Weights of a small class-conditioned image diffusion model.
Model: arch dit, activation reglu, moe top_k, num experts 8, patch size [6, 6], layers 8, width 160.
Training: soap at rate 0.0017, 18900 steps, batches of 64.
Rows from block 5 of a small class-conditioned image diffusion model, named by matrix and row number. Rows with one number within an expert belong to one neuron, the router's apart. Each number is 128 + 24 x the weight over its row's rms, rounded and kept within 0 to 255. All counts start at 0. Numbers have three digits each. After the name is the row's rms in percent of the matrix's.
Before each expert's rows are labels from the 100 images, of 14976 (inputs lightly noised), where the router gives the expert most weight on average: "place" is the part of the image that holds the peak; "top examples" is what is common among them. Only what is clearly more common there than usual is listed. The data: photos of arthropod specimens (BIOSCAN-5M).
# router: router (model.blocks.5.mlp.router.weight, 8x160, trained with AdamW), inputs 0-79
# gate: expert gate (model.blocks.5.mlp.gate, 8x160x160), inputs 0-79
# up: expert up (model.blocks.5.mlp.up, 8x160x160), inputs 0-79
# down: expert down (model.blocks.5.mlp.down, 8x160x160, transposed), outputs 0-79

# expert 1
place: centre
top examples: order Hymenoptera
router.1 087:199162158118120134116113148186143156150116140095141114100137101124129144150138169169155176139075130123110162143174177168086120112124122113125143110123100145160105110142121124129123157170142108124139119147120132111158150116119134111103115130
gate.0 088:109143151116157104114141141159117129112117173044149091121127111148130149152147126129127134106142148087105102125127105132142136129138106080142097141137138118156145108131137124098083129134132171135151098119118068141141193132126142153138143086
up.0 087:152116149123149170143139133131118138121120104130140118130116110129137124091142123119121124122133141138145214112160146079107124102116101097161138138114135129147092126128130165067065136106151132113145135119131118111160098127113095161155130102
down.0 098:111096149134109139129113121115081133170137124134164091124136110122119147107126129093135163140146134127183088119094152153152108149129115176105146117130134101097115139160124098116074114182120138133115128100149025140112159104102119133147136141
gate.1 106:136089118122124154107107108132166134135178108115164149137139126162131106183162140108112119123125142121131117170084100126174089127143115150164142140126114154147153134171142137123171178100106117112115120070101087102138082158141128122105137168
up.1 114:145161135124132128145137134126155135132062148130098149146124152117111161161096114118164123107122100109137134080170154111103175153149112117067111110138126113112190132108099125117119109130130115146117145166157106167080133107099148120175107157
down.1 105:125160092138158126113135130123248126151075109122150113137121150127151108179109119132102138135134134132130134075124129130135090132149117102169148120136116127110202115162100116148193125120135133129130112148116151098106204135116133123103108141
gate.2 085:114102088162136155144154145098156137100140141114108132165100146107119123107110123156120086168134124170097120124135171108151176141105114128137142136116126059096110121137101120159158134153121141144128137108136176138146100176096125120106121134
up.2 095:131129124110142131127054134140119189131132111142154128140193130108094130114117140155136128111113087121118131163160147122117140142104093158149105133147135243145152110127124130106122133140137141110096131125105107115110133148096133121108107076
down.2 099:136143192121119114135092139109129099093141177099138150116082110106148135137117149137147116109130151116138114134152146114142126146109138130111131138091140048127173087153099113129115115108081139119103099147146111138105080157113139132130146098
gate.3 102:181115144120170107134125217138123152145133148112146169093083131153143124161170124132142118163115152169125144146150189135136110161132124137132119154111143125110124111135134125141124121111158104147122086131121111102137126164124134137113121140
up.3 097:136096156121113157145134114164114121096103130079151145118122056124118093123156140128141105146107122134158129119118115110140156120157104112127107120103121135087150133126142130105180128136087145155114109109127134102101148208095110165131170117
down.3 071:146112191100130098129144111116121133120142123226121177164149116152133107167111124104127131106128134114105057125162125171130142134140146165157094139138106121130166132134144107157057108114106124115116141137106123117086096122121116133101133168
gate.4 108:158139179204119165153122118084147101100138097116152128129128106144130138153137133100114118132133141133140136136069129158100133145136117088102113116113100122127150125137095127152156170128147123140115100121124084137121092152120145148111142145
up.4 112:188144163151143125139131138133146169137133142131151103081129143107123152170145140125144115130097144125129133165083159144118150148145118127151139116133117123138099135101117135080134118146138127146127136119131061134087111145121146145157110101
down.4 122:098100158155111133100115135118141092128171140155106130120129136155111114103130103158113121137152140122137085125132122130110140152109121150134147149109107106145116139104132128154106116116105139117114094142148172132169135210134158106099153118
gate.5 086:123103127081098115116116108128081166145151156184130124125102143138135131087126128202134122174154114117106134083120086088127136125141111098112162152129126152111124156105122088123107106111074137114117153097095079107082095113089144136063106130
up.5 090:130101141147112150092126125099104143147126095119106124143176118143152142151130131112148119119094107161161145158053132114177132112107129166158106151117129105128162140120131143167124126142132086159131108137119116094141143138113114118198182111
down.5 091:151111098156117143095158154086182114101135103158141119119146087134098136133106110151123128142173111108140125092140140145111119141121118156130141132131132150126100110129135158109127106155153113138150162113131155104205138140125110144137144169
gate.6 128:113155125140126147125077102143127133169150141153107151112121186096110092120129138147152116168135132140107147154123132140122130123147108133078128126112131148072141181112110109106145131139144099087087142124138124127126127124086131197122135142
up.6 131:155090152176115093135160144102121122130130113136152134142140073178161168131124127078137145102132128130150129092092141107139158140114150133157117155159119133156124090142157110132149116091107139138164125093133141098129088101154143086145123121
down.6 131:122101084140122179115166105118136102138114158138130141097127071146099098131115103106138146148144127131149115072130145130112128114098153179105143134113137142174116102142134166108142139152154102164160128101140126131113123096152140191099120117
gate.7 097:134161095172143134146098125128170123137156128141159122166166124110116149104103168108115112123113132131112163172134153141121120134152150156120152136138137150187150145136119127156164149151177119105135120133155102157120076095114145105105130096
up.7 119:112178133110139085121124098145120155134138149165117134118129148172123127133107118110120092131117108101121136117122144074122122098089147125088110108060122117146121128123158094140127130095118181120150100137113136124121140131113140119125099153
down.7 104:135199109112120164133117156086093084093128109148139120125129155162157121131100127134129146115114147142113139110146139158140123083105147171146144100183128113147125114136163168125106133167134089113146150153119136132111058137118129135146116139
gate.8 111:129155113147144094124108141074150166171123136142149163162102162166138116195119137149154085123141102143134137131068128136106122122113109146126096169112186138107101097143158133113162144105137143118140152121108188127116133095156151150140097111
up.8 126:139143141142143093093132125106120140149150150139143103127092158155145109157146181121143107109134136115124136126102123128099132145153090144099106173114210129129106097131139120096105183122149109120146196132125159149126154106143135131126154107
down.8 127:105112167118123157152099142118112118128135140102134134125169161123109147099154167146127076131115131149085150101115106137122150144132082114175122131125111132159125094124126125107118062117101129105127072118146170151129153136145095095132146106
gate.9 110:087136149131176116166162139130110154152155161126112121142116124043084135125149092154168110144136128161130133160154095154112121149121124137106147129139121108118126120152115100182098119083159171145102115146113136139128149122161136143132151163
up.9 099:136141098099163093184116143156140139145155167170096157095107138085093128129136108160160073179143124154115163132172118152148118123125162123119143137134093142131129132155109056107157120085153154139097136139117134141113113123151134152128128134
down.9 116:064161207125153138115152119175111148066109092094101085143115140151169119132121118162098115123099127144108155127150109146095121126139110087088125126130135144109132077094144135127114110121137118118127149145131161110126124129172126107177126123
gate.10 101:110121105153104110132125114115104072137128147147093143075123112162156115132143158125132131164108144112130143121167116156111126135126130098118145135128117118108141096136150107114104156199145121118130101145133189133154120223109146131115158089
up.10 102:131169097139155117118131140143154130099113114095148092135154141079071143117106120113098118115133105108111104110118127144110128108113150118128142124110135111148117109131138138156104145110156128137094122157148115155097156079167055123108134140
down.10 093:106103047122138130125123129108119137142129117155162179079119127119123135138140141081125142099086112113133102149128160119120098103143142193118124141191103107107133124131154165107102114072106127149132172136131089119105128158145117116127119177
gate.11 094:096144059121119110133107141115163136172131104137137163128151138157112131130109126149114082132182107103100119101086103164184110122109155149119141124105123144097126107121115073117145186118094111150106162154153149147143121072134174135158145131
up.11 106:133126136113113129154092167146108126101149126118103133144132142138088097118171152140137090121140115118137100120158092141137159170129151062126159146148123128097106115132150099112105130109123133142104168170126088133152100132157161166151161110
down.11 095:122133186146102115115090126133037138049144122097126148120134125113151151117142125123138148139143125121143109135141091132097123155115129236137117131104123112130094141135129133128085139131119128124110084160127169137171166130125133104141151107
gate.12 113:101095140120149115092131104146143142148109118147112149136131120095115129090112134105130110130075127116114148174130147117144116095142130145116126123107148130130120129152124103152161161127100120117113106126143123095124128172127103142144108168
up.12 112:139148125133121146152123153110111112159170143122147138121133145172133128148162138148133141131178134166141133121142091153112120147138160115104117139115106125071146135148105122112120117141123113122148179119114153138137111124119190146143163093
down.12 112:098145121111120118108115120141113142149131108091109140085151151176118133120143130117134113076178112136126155084098105128118111156145122138127136140151131123083158129140119129102132126157144133131138091103143150114108142128132173131135135120
gate.13 100:169126150102127132149120133167132179130148108145138127152144108094128118154120147140127110130118117164148127180116180123179108141109117148157102107134130131104119120119151147097146073119137129130126127144123054078098109114116132133145130103
up.13 095:148138169098112115121115174110129102129135118171115105134171115144127170114145147135131143121128138150150116124138133132071116132166115147082147115144138141115122120111133132117084151119135116132131092131111096091148136096121160151129146136
down.13 097:135165132100120152131147103150112153139119132079148162139103135160140082105132148142135128126126113125100121080114131111174102082164130069149122131126110114111125110141110134095136097148098109149130169129134129101128101142148136142132141151
gate.14 099:131139087180124136140124151163171100127117093116128145108147153132107151168138114112148115145146129112089128117098131174172134120133114147111095118115101154118129113106081120146167194137120126112110127098113127131182098121113152108131108160
up.14 114:147127134074111104189127118117122126131129125139128116119115154158134161154136111128153108137136119126116128082119125150121145193106110094080080114191121115150074140097075134141129160123131135097109141152120118130164120169112123135081137100
down.14 107:119125108094123155074129136125112118104127118132118139084152159149130081139127121126098131144126140135121139083134133105145119182106096181170165120075136141152039130162070116152114095131117123092105109148128135133151118183111135126153121135
gate.15 096:129131128130143151080101113125138142136087129166152098110128164142120134095113155104119112133119108128126127148098143150163172126137128145089125126140159133116118132139095143144171137118102116143181135155130149103129115090128098125122091164
up.15 081:165143114133142153102114128121156151139097103160153092159126145153081111106056144131117108134124094113119117106129168130135154104128123154142141107131141126134131156129085123122153119120094128114175171159151124124121102142151125100107112133
down.15 093:112161109098116084180141145104139098096088118134120157124119139123134127120108163126148149146122140152153175159119138104091105109166123140161115091147113145133119122112090131108085138138144124155152132165102142128159115121143105146156107157
gate.16 111:119122107120124077125102155125118123127099135118124155102153110088166195125135151103123133160129124102083124145112144143151129136103183138144130129118165127106135096116108098181152151132139166179158140095157135088136106143172073123133085175
up.16 108:129096158120121169134174135135114154141153136130158129142123138155125084119124114155120147107121127151201144103154088090123110135159086107120122159143122121120147173148140158115105102143125127075095098164105122146138153108094151137137161093
down.16 102:104097108154147093121164146154176143182145117130132149138115150170153176131118098089135114099115138120147144114131104133110117118158080105147154115150158143123117164112115109135151118118142162051102181144153144103159143088074184108142141096

# expert 7
place: top centre
top examples: order Lepidoptera
router.7 075:139102159156105150130113155073152103127133108154130171166116103139134114147122155152143127178144114165116163136118127119123130120113137125116127121124107151129090123135135148170122142162128120092125131116126209110122108094119140119097124130
gate.0 098:157122133143122126150173080146134122163161168130141147125172156113123159110144118123161093127147136143127093194130158115117149168150162150106124138092129116133114114176098138117188125138119114130118090096118069131134093155069092156133146118
up.0 084:109096155090125119110125170174095138107077100140096131111120133153166139135117134114125149133141123119190130117137074128069120128105120132138117115135103125106112150087144117115111132135125125133165143158141129111123154123188132159125151158
down.0 088:129128188151108090118155126114243164135138087146146126119159104118105150142131134152107128125111102155151132105130125127124123147132176139135142138094095095136154127095124105136117146107120129127143087150101086109166103085137149133083122113
gate.1 101:154172099090107103152087133149155096152135148117105151095151156178113132170116133138154108167120125118081129163130119160178137132132106127108111147113127165080121122126144149101171141114114125105117140126117133104166123074112150123135106149
up.1 104:122151131053107119111102134160146100141125191130120107067096166124120120160104112128145095125149152099136152142143109150148139168118087048092121128156126115112152158105137148152133130105115115122120153110140127136173126153098113150105111125
down.1 103:081155132076112124129080147117110138098125089171122158104150153128121131140116115140126146123122126142177099151141110096125150153095112241167143136086136101110140160177118095164090151153114128100098101133120143137165130140104105115161141118
gate.2 086:136181063136109141132097147146175096142124119122109150084151155138076108195125147142142104183135110152082112176169128156153119133117153151119118145148119125100145106142105117117167129127115102109109136140119156114115150067145132107122122150
up.2 108:112134120137141089141167136106152145147132183099131139118095142165152146122154092139138155106119151087092114068086146081122100140159100120104149098115129085175088147127159142124118129112101141116194101090112139120082163153153136117127112151
down.2 098:152126092126139171113152136150190107140144092128121111100140119163114110111130113115117091099113121122086155068069130160155135145128101140133125142147142171178090142128134139109143121134154121128146131093140101127096125146136142144072127153
gate.3 091:207122199100118120158122139185134111124143125099134129136125129113154160119098123093132165143154164104138101145155111155128135103149123115103145153127150149102106169105127157099122147120137133153133080113125103113113154135162100129140120189
up.3 088:189110149087113123132145141205076148130120142103133163131131118129158140162121120131134140141147160128139124127103111158205099124153124126112128138140146119113115151153125152125138107129073121143155121126094141123060150152112130129122135162
down.3 095:146102128099123079144115110113150105181128120174144160184153143123137131042114112119128117121128140117137134153105133099114133103116144160130121135141097123110127151121134135132099182151128135155117135133126182122159040217150134116174109095
gate.4 108:098108109124136145172111154082148111140090149148126148139180124110116118163094112122157099126131075134135132176127139075138156160136125117170125162171149163124125112134157146129145073144115144145135086123154092132109107120133147132132084147
up.4 100:166121141136145131091158070177103155112133122096144059091092130124126144148170130140095147072128140132116114095087114167133130117104141111125120127086131096157145166133096135207109152127146139118121163142133130130144131159137109132142161106
down.4 091:121129125119128156175146160071087078127163119119112118136166140148130097150162130110137104104091094132109127109134133060090129119138144133135128114176138159141098158121120147129146074126128154124112077148138131140088115189142115126138164144
gate.5 088:158152122147122149148085181099149129170174150162107153122147122151117155118130148088136140111094107160108116118107109119123133140093131142128156111146111147151174123169151172138189104131154101117091130131100097148111063117130126149135124106
up.5 094:104125130121172113126184097116139100109078112114157110133145148085151127113140166116148138136144176105163121152140159148108113119182155128112123173127151122124112169098124117132098147115135141115184142119166129094134120136134120079108136134
down.5 088:136156159115155126131114161132212140158127112125121151110111117111078127110114130126130122162117160153161130122155113104146121133123129101112151133124072141157129187160101134116161070124135122151098139117121108140138132139135130151111179140
gate.6 089:138098215092139109132111126107165098151131117077120108125138137130147124112126121114150118105134122154150094110141101120044134146142112117133117146151114177096091138134136125137156089114098151129147124109136107144168174159142125163130131119
up.6 093:091157145105104103135112128140111111118116146122113142087160146113144128162134119114115098098179128121142082169156142141181119126124131132108100106140138125130146121097124136079142087083121120147098128146135130101122107113109114110130116095
down.6 117:054153127128144097152094106149115173149109129065118162145084110122155130081119138150131124158087136146130117108127115117094135130128132098106119123107106126120101130144108119129137134097103125143117139132114148083126099131139155131188120089
gate.7 092:170136124219135131142144116141156183113125133117128116192090148102112092148128133157134091121132129145124137165129176112192162147098129103134102130111135072139101138141105133076147105157147118140146149121128122100125140166088137130132119096
up.7 078:154134120081126127122100112153133148152123145151154146133156103139143137146150153111111124107095113087108148133116120158145143153162126128136161126108138181144147119107154118103083133152126126130136113119113126124161058111141149133162138113
down.7 079:134091147095136138135128119114111156163147134060114084045127119128146106158133150178123136122104105156099159126135130126122140108139124070147123115120153099129155099117122114162166070126122150101125137112140090166110181122124124144119136130
gate.8 080:072170135154134158133150141094138104098127132092110107147131129103126130193121127152097135156138170136120123097176133172159152121184119107114118109162086081144127155120079129093115129125139116174138181146125154163116193106106136140153174087
up.8 081:102172118102142156141127145101130075167142131122138116139146124117122158148134126132135144220140147116131118128137102111159121124145121132128132147138130101177122138133113158105127120132146115121114153110138164161122137115141117139180136161
down.8 082:107144135107131100132124114148188183099130158151170124148140135065135129175124130096146151185123125118128154114167122119049113108131139141145121122102140156115105163156086140092138140142121116141117110124137100133083088109101102144136142130
gate.9 092:134159153143158132123108152096109162152142139135115131121196139137118120139154142088147163109083122148137075114133131134137146117148073161128116107136143129087115150111128138108203147124101170122126091141138118081111092123123126147174135160
up.9 088:104146138115115126105097191121107144135163134117077142134169150159100103135121132130118161096113128146149106129123105145117125118152120164150146137127160150124164151084141138119181121099106146153086126152141159073113151102129114111145125103
down.9 092:165142102083119130133141130109105059138127115093145127151139114132125102059136131095127093113125112129105093118108148142157126101137121139156100106167156173135148142133155130139170098170134107129124167137145141157211169165151108122112115165
gate.10 113:102177111124115098105124137102174084154120130120106162107160127154136147161109148161150105162136108091084088139128095164141130112139139180138122132132128137097094101138151101059133126138093099140138133146122147132089156079092165089114101153
up.10 129:127135118161117169212112108129126129129105139145103147136132136149167067120131072147103109117089158151133132089129135102119108102131125132097158153121108125120113170125121082199138127142157135140097119134114120141138127180130122161175139113
down.10 109:152129126163119100062110144122132142118103102136146107110111143169104184142134076128151174113101110114126146085121130161117149140121122104145108139127130119113090162117114174180132141097089132122105138149132138112114097145137119090107138111
gate.11 092:131103153106152142145074104112135169163091069147108132125142139130132157134124112130147164109105120144133141150163112086101138153164099151127133135123127161078052099138139102100134100104118132108120115125098126106177107105125106130177103183
up.11 083:124118103136115092112202154124123134175167195102156130093096130141112095142131150132121098135150163118124147148106142150146126142136145110135120142116103077109141153078101150133143163119182150139114121145144119133132106133119143107118126127
down.11 092:105120110141131106132144125142117125205148145115120145126108146127132119086153123100138128098133148119135157130144163109071127111129160162129174157126151118155130143165101150121089086129125120123134141141096104120096101103099134133090136160
gate.12 094:121179103158110112145129149111162121179123112113123186149166141153083147123093136131106064163153117103097139102141128139145102098140147160103151125109110128120135091127132123090199161099152119099091109143132147152123143108134117077062121105
up.12 095:164138146176095137140134117121152086140187134093125096097116119133129158072120130081152153116099143107157110066129092131086151152149104123122083150158118109132133107099143138131106179133155152125096127141131128146125145146104130091082176138
down.12 097:117163120171120091135130119143141181084133138118104152143119123131139113044123148165129128158136122135151128086118115131165140111153143125140128120108130132129142120144131109153159101137084121125126148152117142110173132148121131154192135132
gate.13 089:124154066131163133101178097119190126150145126118117170129133151160113135127106119146136120098113129125124132149100166141181154069146166127114118116079130122171165129127149139145142135126145113107117090137131129117121106110106122106114141116
up.13 112:113129116179097158163107137154165127119096119107125127152092135111146122135176155172123142123151167124120120127135105135102126160126144095117172120161109116099104127119072148118112166097157106127131179122134139128127108134140105161125134148
down.13 089:129144068176143115116110113107255139190113145148158133137150112123126135161137138100128127117135107116079120105123118139130113131120121167144104125122133148098102127147099112102143087143136119138130102128134097120172174121117109129133108132
gate.14 106:143143136181114129097094108151143152096163093127158146138159142159146138125139140089123119181192130127109124147075116113125117114124134107110130115113143164121100145161126148049151131122121118109130146091106040145165104114124148120145106132
up.14 109:152109121196119108106101111159134157108160095146163149124152143145153152156129126100143150145141124126082133156130132104114088122117126132118104109088125166130086139156111113107163150154113113076125143079080072100174083126118124137128112141
down.14 104:111120167148105131155112164150191106148167152145108123133134143166095110053131123136117112136150125114064105146123139170121155106119132153157130135164111094127077131080135107103099099120096158102121124104142160155149119119118140129115138137
gate.15 099:155117106160113104131156111107176131164152138141111112121108148113126179162063141151135093117135174107141139130129125114116153080102100143133179158102113156147168143171120131118166097124097130112151194167165104090138119098096170079164137106
up.15 096:116177117153104102144052089111155168122116147144158113106127155098146096149143139121097142108150073131100139129156126186145082150168136157121122114152143118129148088124144151157143156125169146156058098124119122118106149127144133202135147133
down.15 096:152127176177162131131150100153228130140098112110157157122086119136108152142141139118125145133077103143114144117142122102107132110125163102149152145136134116106167125091132163128142077140128137136166140121120132111119099101156101144089148108
gate.16 097:144122173116118146142088142122101091092123079175113129130164081150134117113129165128132135124140093176157169112151126120176138139139112162146132105118119179107143120127129110100118097108132118117097109130121168095143144166100150149136128105
up.16 100:102108111116144138135107130130100119105131055228148129114155099122093124092127109149116084144142095090138175102162163136154127111117129172140117097108091179122165099135107123135146178141152096127119128116118135136157112121149123123112125108
down.16 110:178156146079123139139120128146127138058118128070115093123089113114142129158116140122144143175068146145117181136141113144087141138134142056122120132131141135138121106090149134161131128117117137119111138149129120148166105081137112146156115150

# expert 6
place: top left
top examples: order Lepidoptera
router.6 091:042136129183139117148132125113128106075115146137121141126110100109118116158128135144128110137207131136122115126126125113121158152104102107147124124147122118146098107110113140099104144156110140126123133107145164169079079111122118119151135105
gate.0 082:138132168197144117102103124080105154085133156128160102091145105129134118101128098161134146124084112096158125120113125099027085164151116150117123131119140123158091160126120133165138139127112130128158130110116119144106156118094143108104101197
up.0 086:160115109151131144135131154065106139140124120176146084095130124126151154079120120153133140177115123133167161119117127127070125107135112148135132124139127179147145152118082115141141118109128132133128120099129127145144099129126127098123103140
down.0 104:152101129153138119124113144137118112115135102135087169112123114116136138125139128094127176178131126137171062127225154165156126131143102144120155127129122092148068153125094158118100115132128145120131114103124116126105159065104138120132107151
gate.1 083:092155085176119137158144161182155116118131128119096121129143142123058110137130094134119082141159094150146138094131155138139129133100151129168132118108093113158155115103089124137158094158127141131105138121125151158134125140125132089145134082
up.1 081:089141150095114130150092134111079117108127131182137132096150121138112132114136115091092085207147120111118161083138119110194115121139135164115142132115131152130152120129147097086132132174156132137099120125115110163084120166123165118100118087
down.1 101:110097177088117128128114124170066115142122105097111101146130117134125142118122141181141127130097112142115116132147103151128145134148132058143124136136127154107175109110164138117158117124117139132122151124125213153099119165150132111195126107
gate.2 106:140113125094138118136131124094125112142161129111176177131141164122143154101142127151114009117163122118142091135141141108095145132132100136136138119101101112123109160168111110127173159124121144132133150127115110085098127128089143103148133150
up.2 098:126103134164122156132098126127116137093086113084137065102120091110119129084111136104154237113102125112137176130138114146150116093137126116107132110126135148131132105105109124150104121140120102136128127097173127165118113146136110187119145125
down.2 093:118139152180127110133122125120125112178111117094134183114138109121147151174104125139108017128097128129109105123115116131082143107117155108143148130142120190129126115159140120134123150131115173121131131110094116107167132107139112092146127131
gate.3 089:115148120171144110123117105126136119136147147138117163124153106139128096171092083116117122114178144135137139138154136118112150124150155130145187142123124115118123138131141156110159141089084121141129124086108135158076171088130136107153136195
up.3 081:170124093105121107124129141100115142168104125174128114127123131183123134164147122159159157172139118107112159112133143124140115139108108120140073120161135145156089090108146164130184154145147137103108098118146151128155113095143144113138109091
down.3 091:154126051145132163119129135110125117144140102156131161120150115168124137184133134090120110161162114124115132097146147132202127150118119138123148142110117093141093128152128105103163121131134114113132144096125097099108122081132146147100126137
gate.4 078:122164060175173131113156118117119123149119132134138112064139114151124126151141113145116085124135135101137128099142143131112128135143134108102118115107134097164158137112126154107150158095152139108131150131155126153145182131107110080137128113
up.4 081:146143138141130145140153129167147131131136135110148108187132127128115116112125119120146115172170125156139133135131167127138157164125098110162115161143145080109074139112121128154169135152127128143156130153150143132096157122104161123079134133
down.4 098:130146114164118102144129130112134134098127108153115152123147118108115135100120114119125163149170147115160128147124136136116113173108114152107152132115120140118026146127130098131164149112117129144129127141139150130128165128107124155187114124
gate.5 093:162117170099152113137150143182167097080171144088115101144113125141155108070131114120157144114130147130143113134108135136139157142116097094118124148138137106118094163143108146114102127078117146124138125108143113102188148182136126154138129178
up.5 082:114095133136112136130130114092095137097142165135136106064084151125157102057129094136131168102146142154172116120138093110107104162152124140123116146136151115124129152103145165171107138139138160144129178110117152129163140162148113123140165118
down.5 097:095146181131128152131148138115119151093120125140123060126126138137141122142139139165115130114133109124102147146157141090108118133148131142120111129127129131122129104111125104101044073162147140131124141136101137133144119071144107114108136152
gate.6 097:139189123115102107191116158152177113165125147119129140162156154160115130123101118157151106100125096114098108109091137103112148142124126163130116162143128152134164100097112133085174150113113115122120148113110126125138065106124142099120113153
up.6 104:140106129108176133086151067114123156120123092125166163155112113072104126131126096106114151177148118109112150185119115180149083096098144130141134144109117130095100118147127156152143126132102141132155125149108116129108148152125112132101155133
down.6 105:152118117054127126151132141128159104154116193132129082165137148143151117171099130151121123139139109115120129147115106087118116093125161110120105118139125127087153101110156125119167122143141113129108146137121147122108092201158115102145122148
gate.7 117:136143123121109133154099086122129114157193137126161170126129131184119117123149113118115147088131134128125098132159119109133098140135120115104146148142090130112118128160119138118159104124131132127134115129070107124132100115093215130110140114
up.7 110:141146108147124134175107097144160117152193143136171153125129153167117121131174121141112139099132143126100107138133119122104113125152129136116146149135095135099139136153119128116149120108119146110134140118103094110134104107081202101113134085
down.7 105:118162162167113119100116133128029156089126109145120119100155160187124151144135140116125118134167110111143105114144122136141136129140120157127132138109130108107103108109139117078095160128115116111126126126133160113111082143109163145121119097
gate.8 088:165129152176149123107145115140136154128101159115118145090124133110141118092123137149158135096107141139123133128123154133067143143138127108133122128122130125145139147104132137127104137102129117146134127146138153125164115150148059114051107111
up.8 076:115139183140148126111156133062070124148105142093128113119135129124105130165132125116135154207081121137122115124109118124116151092174111100124132123108145093116147157117098127107096123145136111167155128077138185126153187098130147149171147114
down.8 090:143137115100140122116135148101102144117142093146104145140148126158138107074148110123129137129168114124113085087189149108187140111118124128115115124131122100129113128135145130154071086132120114130124138119130098090120175058146168124103129145
gate.9 099:112155106207108103110110120182149142140118137119136135092163085110097133110138139130135126079125102102138138157124140157097152170123124144143135117138126164147134103106133138161165147117116123096125138155121040135127081131099114115140128093
up.9 117:109128134118170101109107101161113098120124147142130115151111157133144113097057088123080146125122133153098096169073149128146103139114135112141155140060127108141154124161140111129136110145105158164105093092129125105171135108141097108110146125
down.9 105:122109130138147160150086148098135159082128108137121129155142149146112156115077103132174114135114119109129126165111158131172159151124122134117106145182142139152152130087136141138139132105137110153108167088131129159146123110124102145163132129
gate.10 114:136147126191191122113088121148132143158106124137134137121138099108108122141078086120087141172128180142087126122098131113076144168163120128137155131056096138082140138128135125119132122126140138134102142117141116124113135105140129149130146154
up.10 095:137176127201166103099079104119132141158127137139157165132153094098135123099106092136122131168139124133133155145096136104039129171138136153131138134064104145111098121162151117101123098146144120143131124150127109143123082127137135152130127157
down.10 094:089138096126180110162096141095100142172128114152120097120127126111124145098075080145160109124145102110104144133122134138121128158143131134110121136188166158097123119089148130123115150113087120127100121141112119126157105138140118111107143157
gate.11 122:097150135139104113143138139125142131142160162138105116134132126195140134158130156153142115118129162131130091126142129136144133137117121120141153121121180145116139132167159090103145150079114126167163165140095121123129140100142142116146140167
up.11 110:099148121146121107148125147136150133162151125108109104149155106191160144171142160155142120100150162113091084124149144171149133127134136128129160112110168142112146124154139081080127152090145136164142130145106145131136133118152147113120151149
down.11 108:087130156086105138156101119121124159154152104121113120139120109165121129102142165120134127110113127137158108123139095155140140140099132149124113107136092075112120103095158138143091153168139123147154089132156152131128151162149112131187148130
gate.12 104:067076158129134133101149113107119129124114149156147164132069120124119129079146118129137089129142133148154176117117131120123134148074122117148101131111111111120096116146122137127159133190123138133127130106151116143111197140162130146143136109
up.12 106:112103116141139156109121111168130112133133114103184157119121158126115105101119124123106056091144119120144222099131136114164105124122127155143116110114104124149138138162126160082179167163161121104132158116133110140118133131118119116136115068
down.12 102:138114145117132136127134144078115114069137104103091121157149120102134119112150139130140126133119106147169041106178130108107144138149148094120122139103115116161130140159125131120140093128135113122124120122100165088159127121134128128112146113
gate.13 103:132172157133117117115141113141160165164136127134099127124124131119090155143141119121127153142128127109089065147127134164210132131164146156123083113138127110135165141110128110094104144126134123108101115153160119111099127125123145156187102129
up.13 105:143120119124122132129157143099111082115140126123165125140101099167135145133138144108101107099099119139174155107140113102020102126130133117086138116113133140122119129134144129166131119109171158133143131109129135151177120120140136128085147124
down.13 102:126091075135143118118133106129088135106145115119132148066148111149106148129106169111124168112120124121176140137131144136101124102106114144117123150132120137097126123108126175107131162161083125151154083120161085112131150143135134142111126117
gate.14 110:095153115098138107090112128097179085158123130156112131083164139144117130175112125158138105163113113119068122157142130118170122112115125139142124117108132153104129116157148130086169102151113120115153150122116136109117204094129160102169118143
up.14 129:132132124134096145157089111120124147134127109139091137122130162161143073133176114142080108105119157143128118109136092156119132125163162133102171168118142125107105170131101061164129163144132121144092161191146135126125131122152134163180153106
down.14 106:143129122152100107093095138127123108138112134151159119127109160160123182145163108096178173106096100112122150102140106108137134109156163127144082165144117129115121161111109198140125100112113140144092100181106112119129105126156139090082137122
gate.15 097:141139134132112154146117122109176114187104136125155142122106146097147077162108154160166117125126136103104135125113151151114105111140137170120126148101123135126134134131151086133179127141134103091095138113142144143173112097133171103139127156
up.15 107:156146127108125171142126113121134107154084128121134133146113146104152066141096137135168119156120139075110136128111141116106135166157163146112083147113129162125101143102186101142130123124176113092130176132143160117144138103123138089125173137
down.15 093:110135134120098082121132127178132180101110114121114153138152135109112203124110143121097129179132121172131121118119116158167131173138123101146143136136127113141093144143175156124106155113095128082119102118112114126152118079131155156124180137
gate.16 100:139166135146154108118146107119145104131138146143098147118171095109125135164139104125126145115131116124111182105116127137085113099167084154137155178142145132125105142155129128152143107137116065108149154107122108123108073112115163121141159119
up.16 085:090099140085100166144119141150110136128104113082140125148078152125144106112113143153136127148118122135154067119091113145152129086113166117099080115090106110114131095111132107139113132129133152161110085110123166118132192143125117131080105140
down.16 092:125081147090111120115105121099129099135127146109075122169155143137119128098116136097117138112118138112155155161091120166088112160107159133148150111169127151142127121138131129140140117114104105153127168146116077131171083155147106111136101151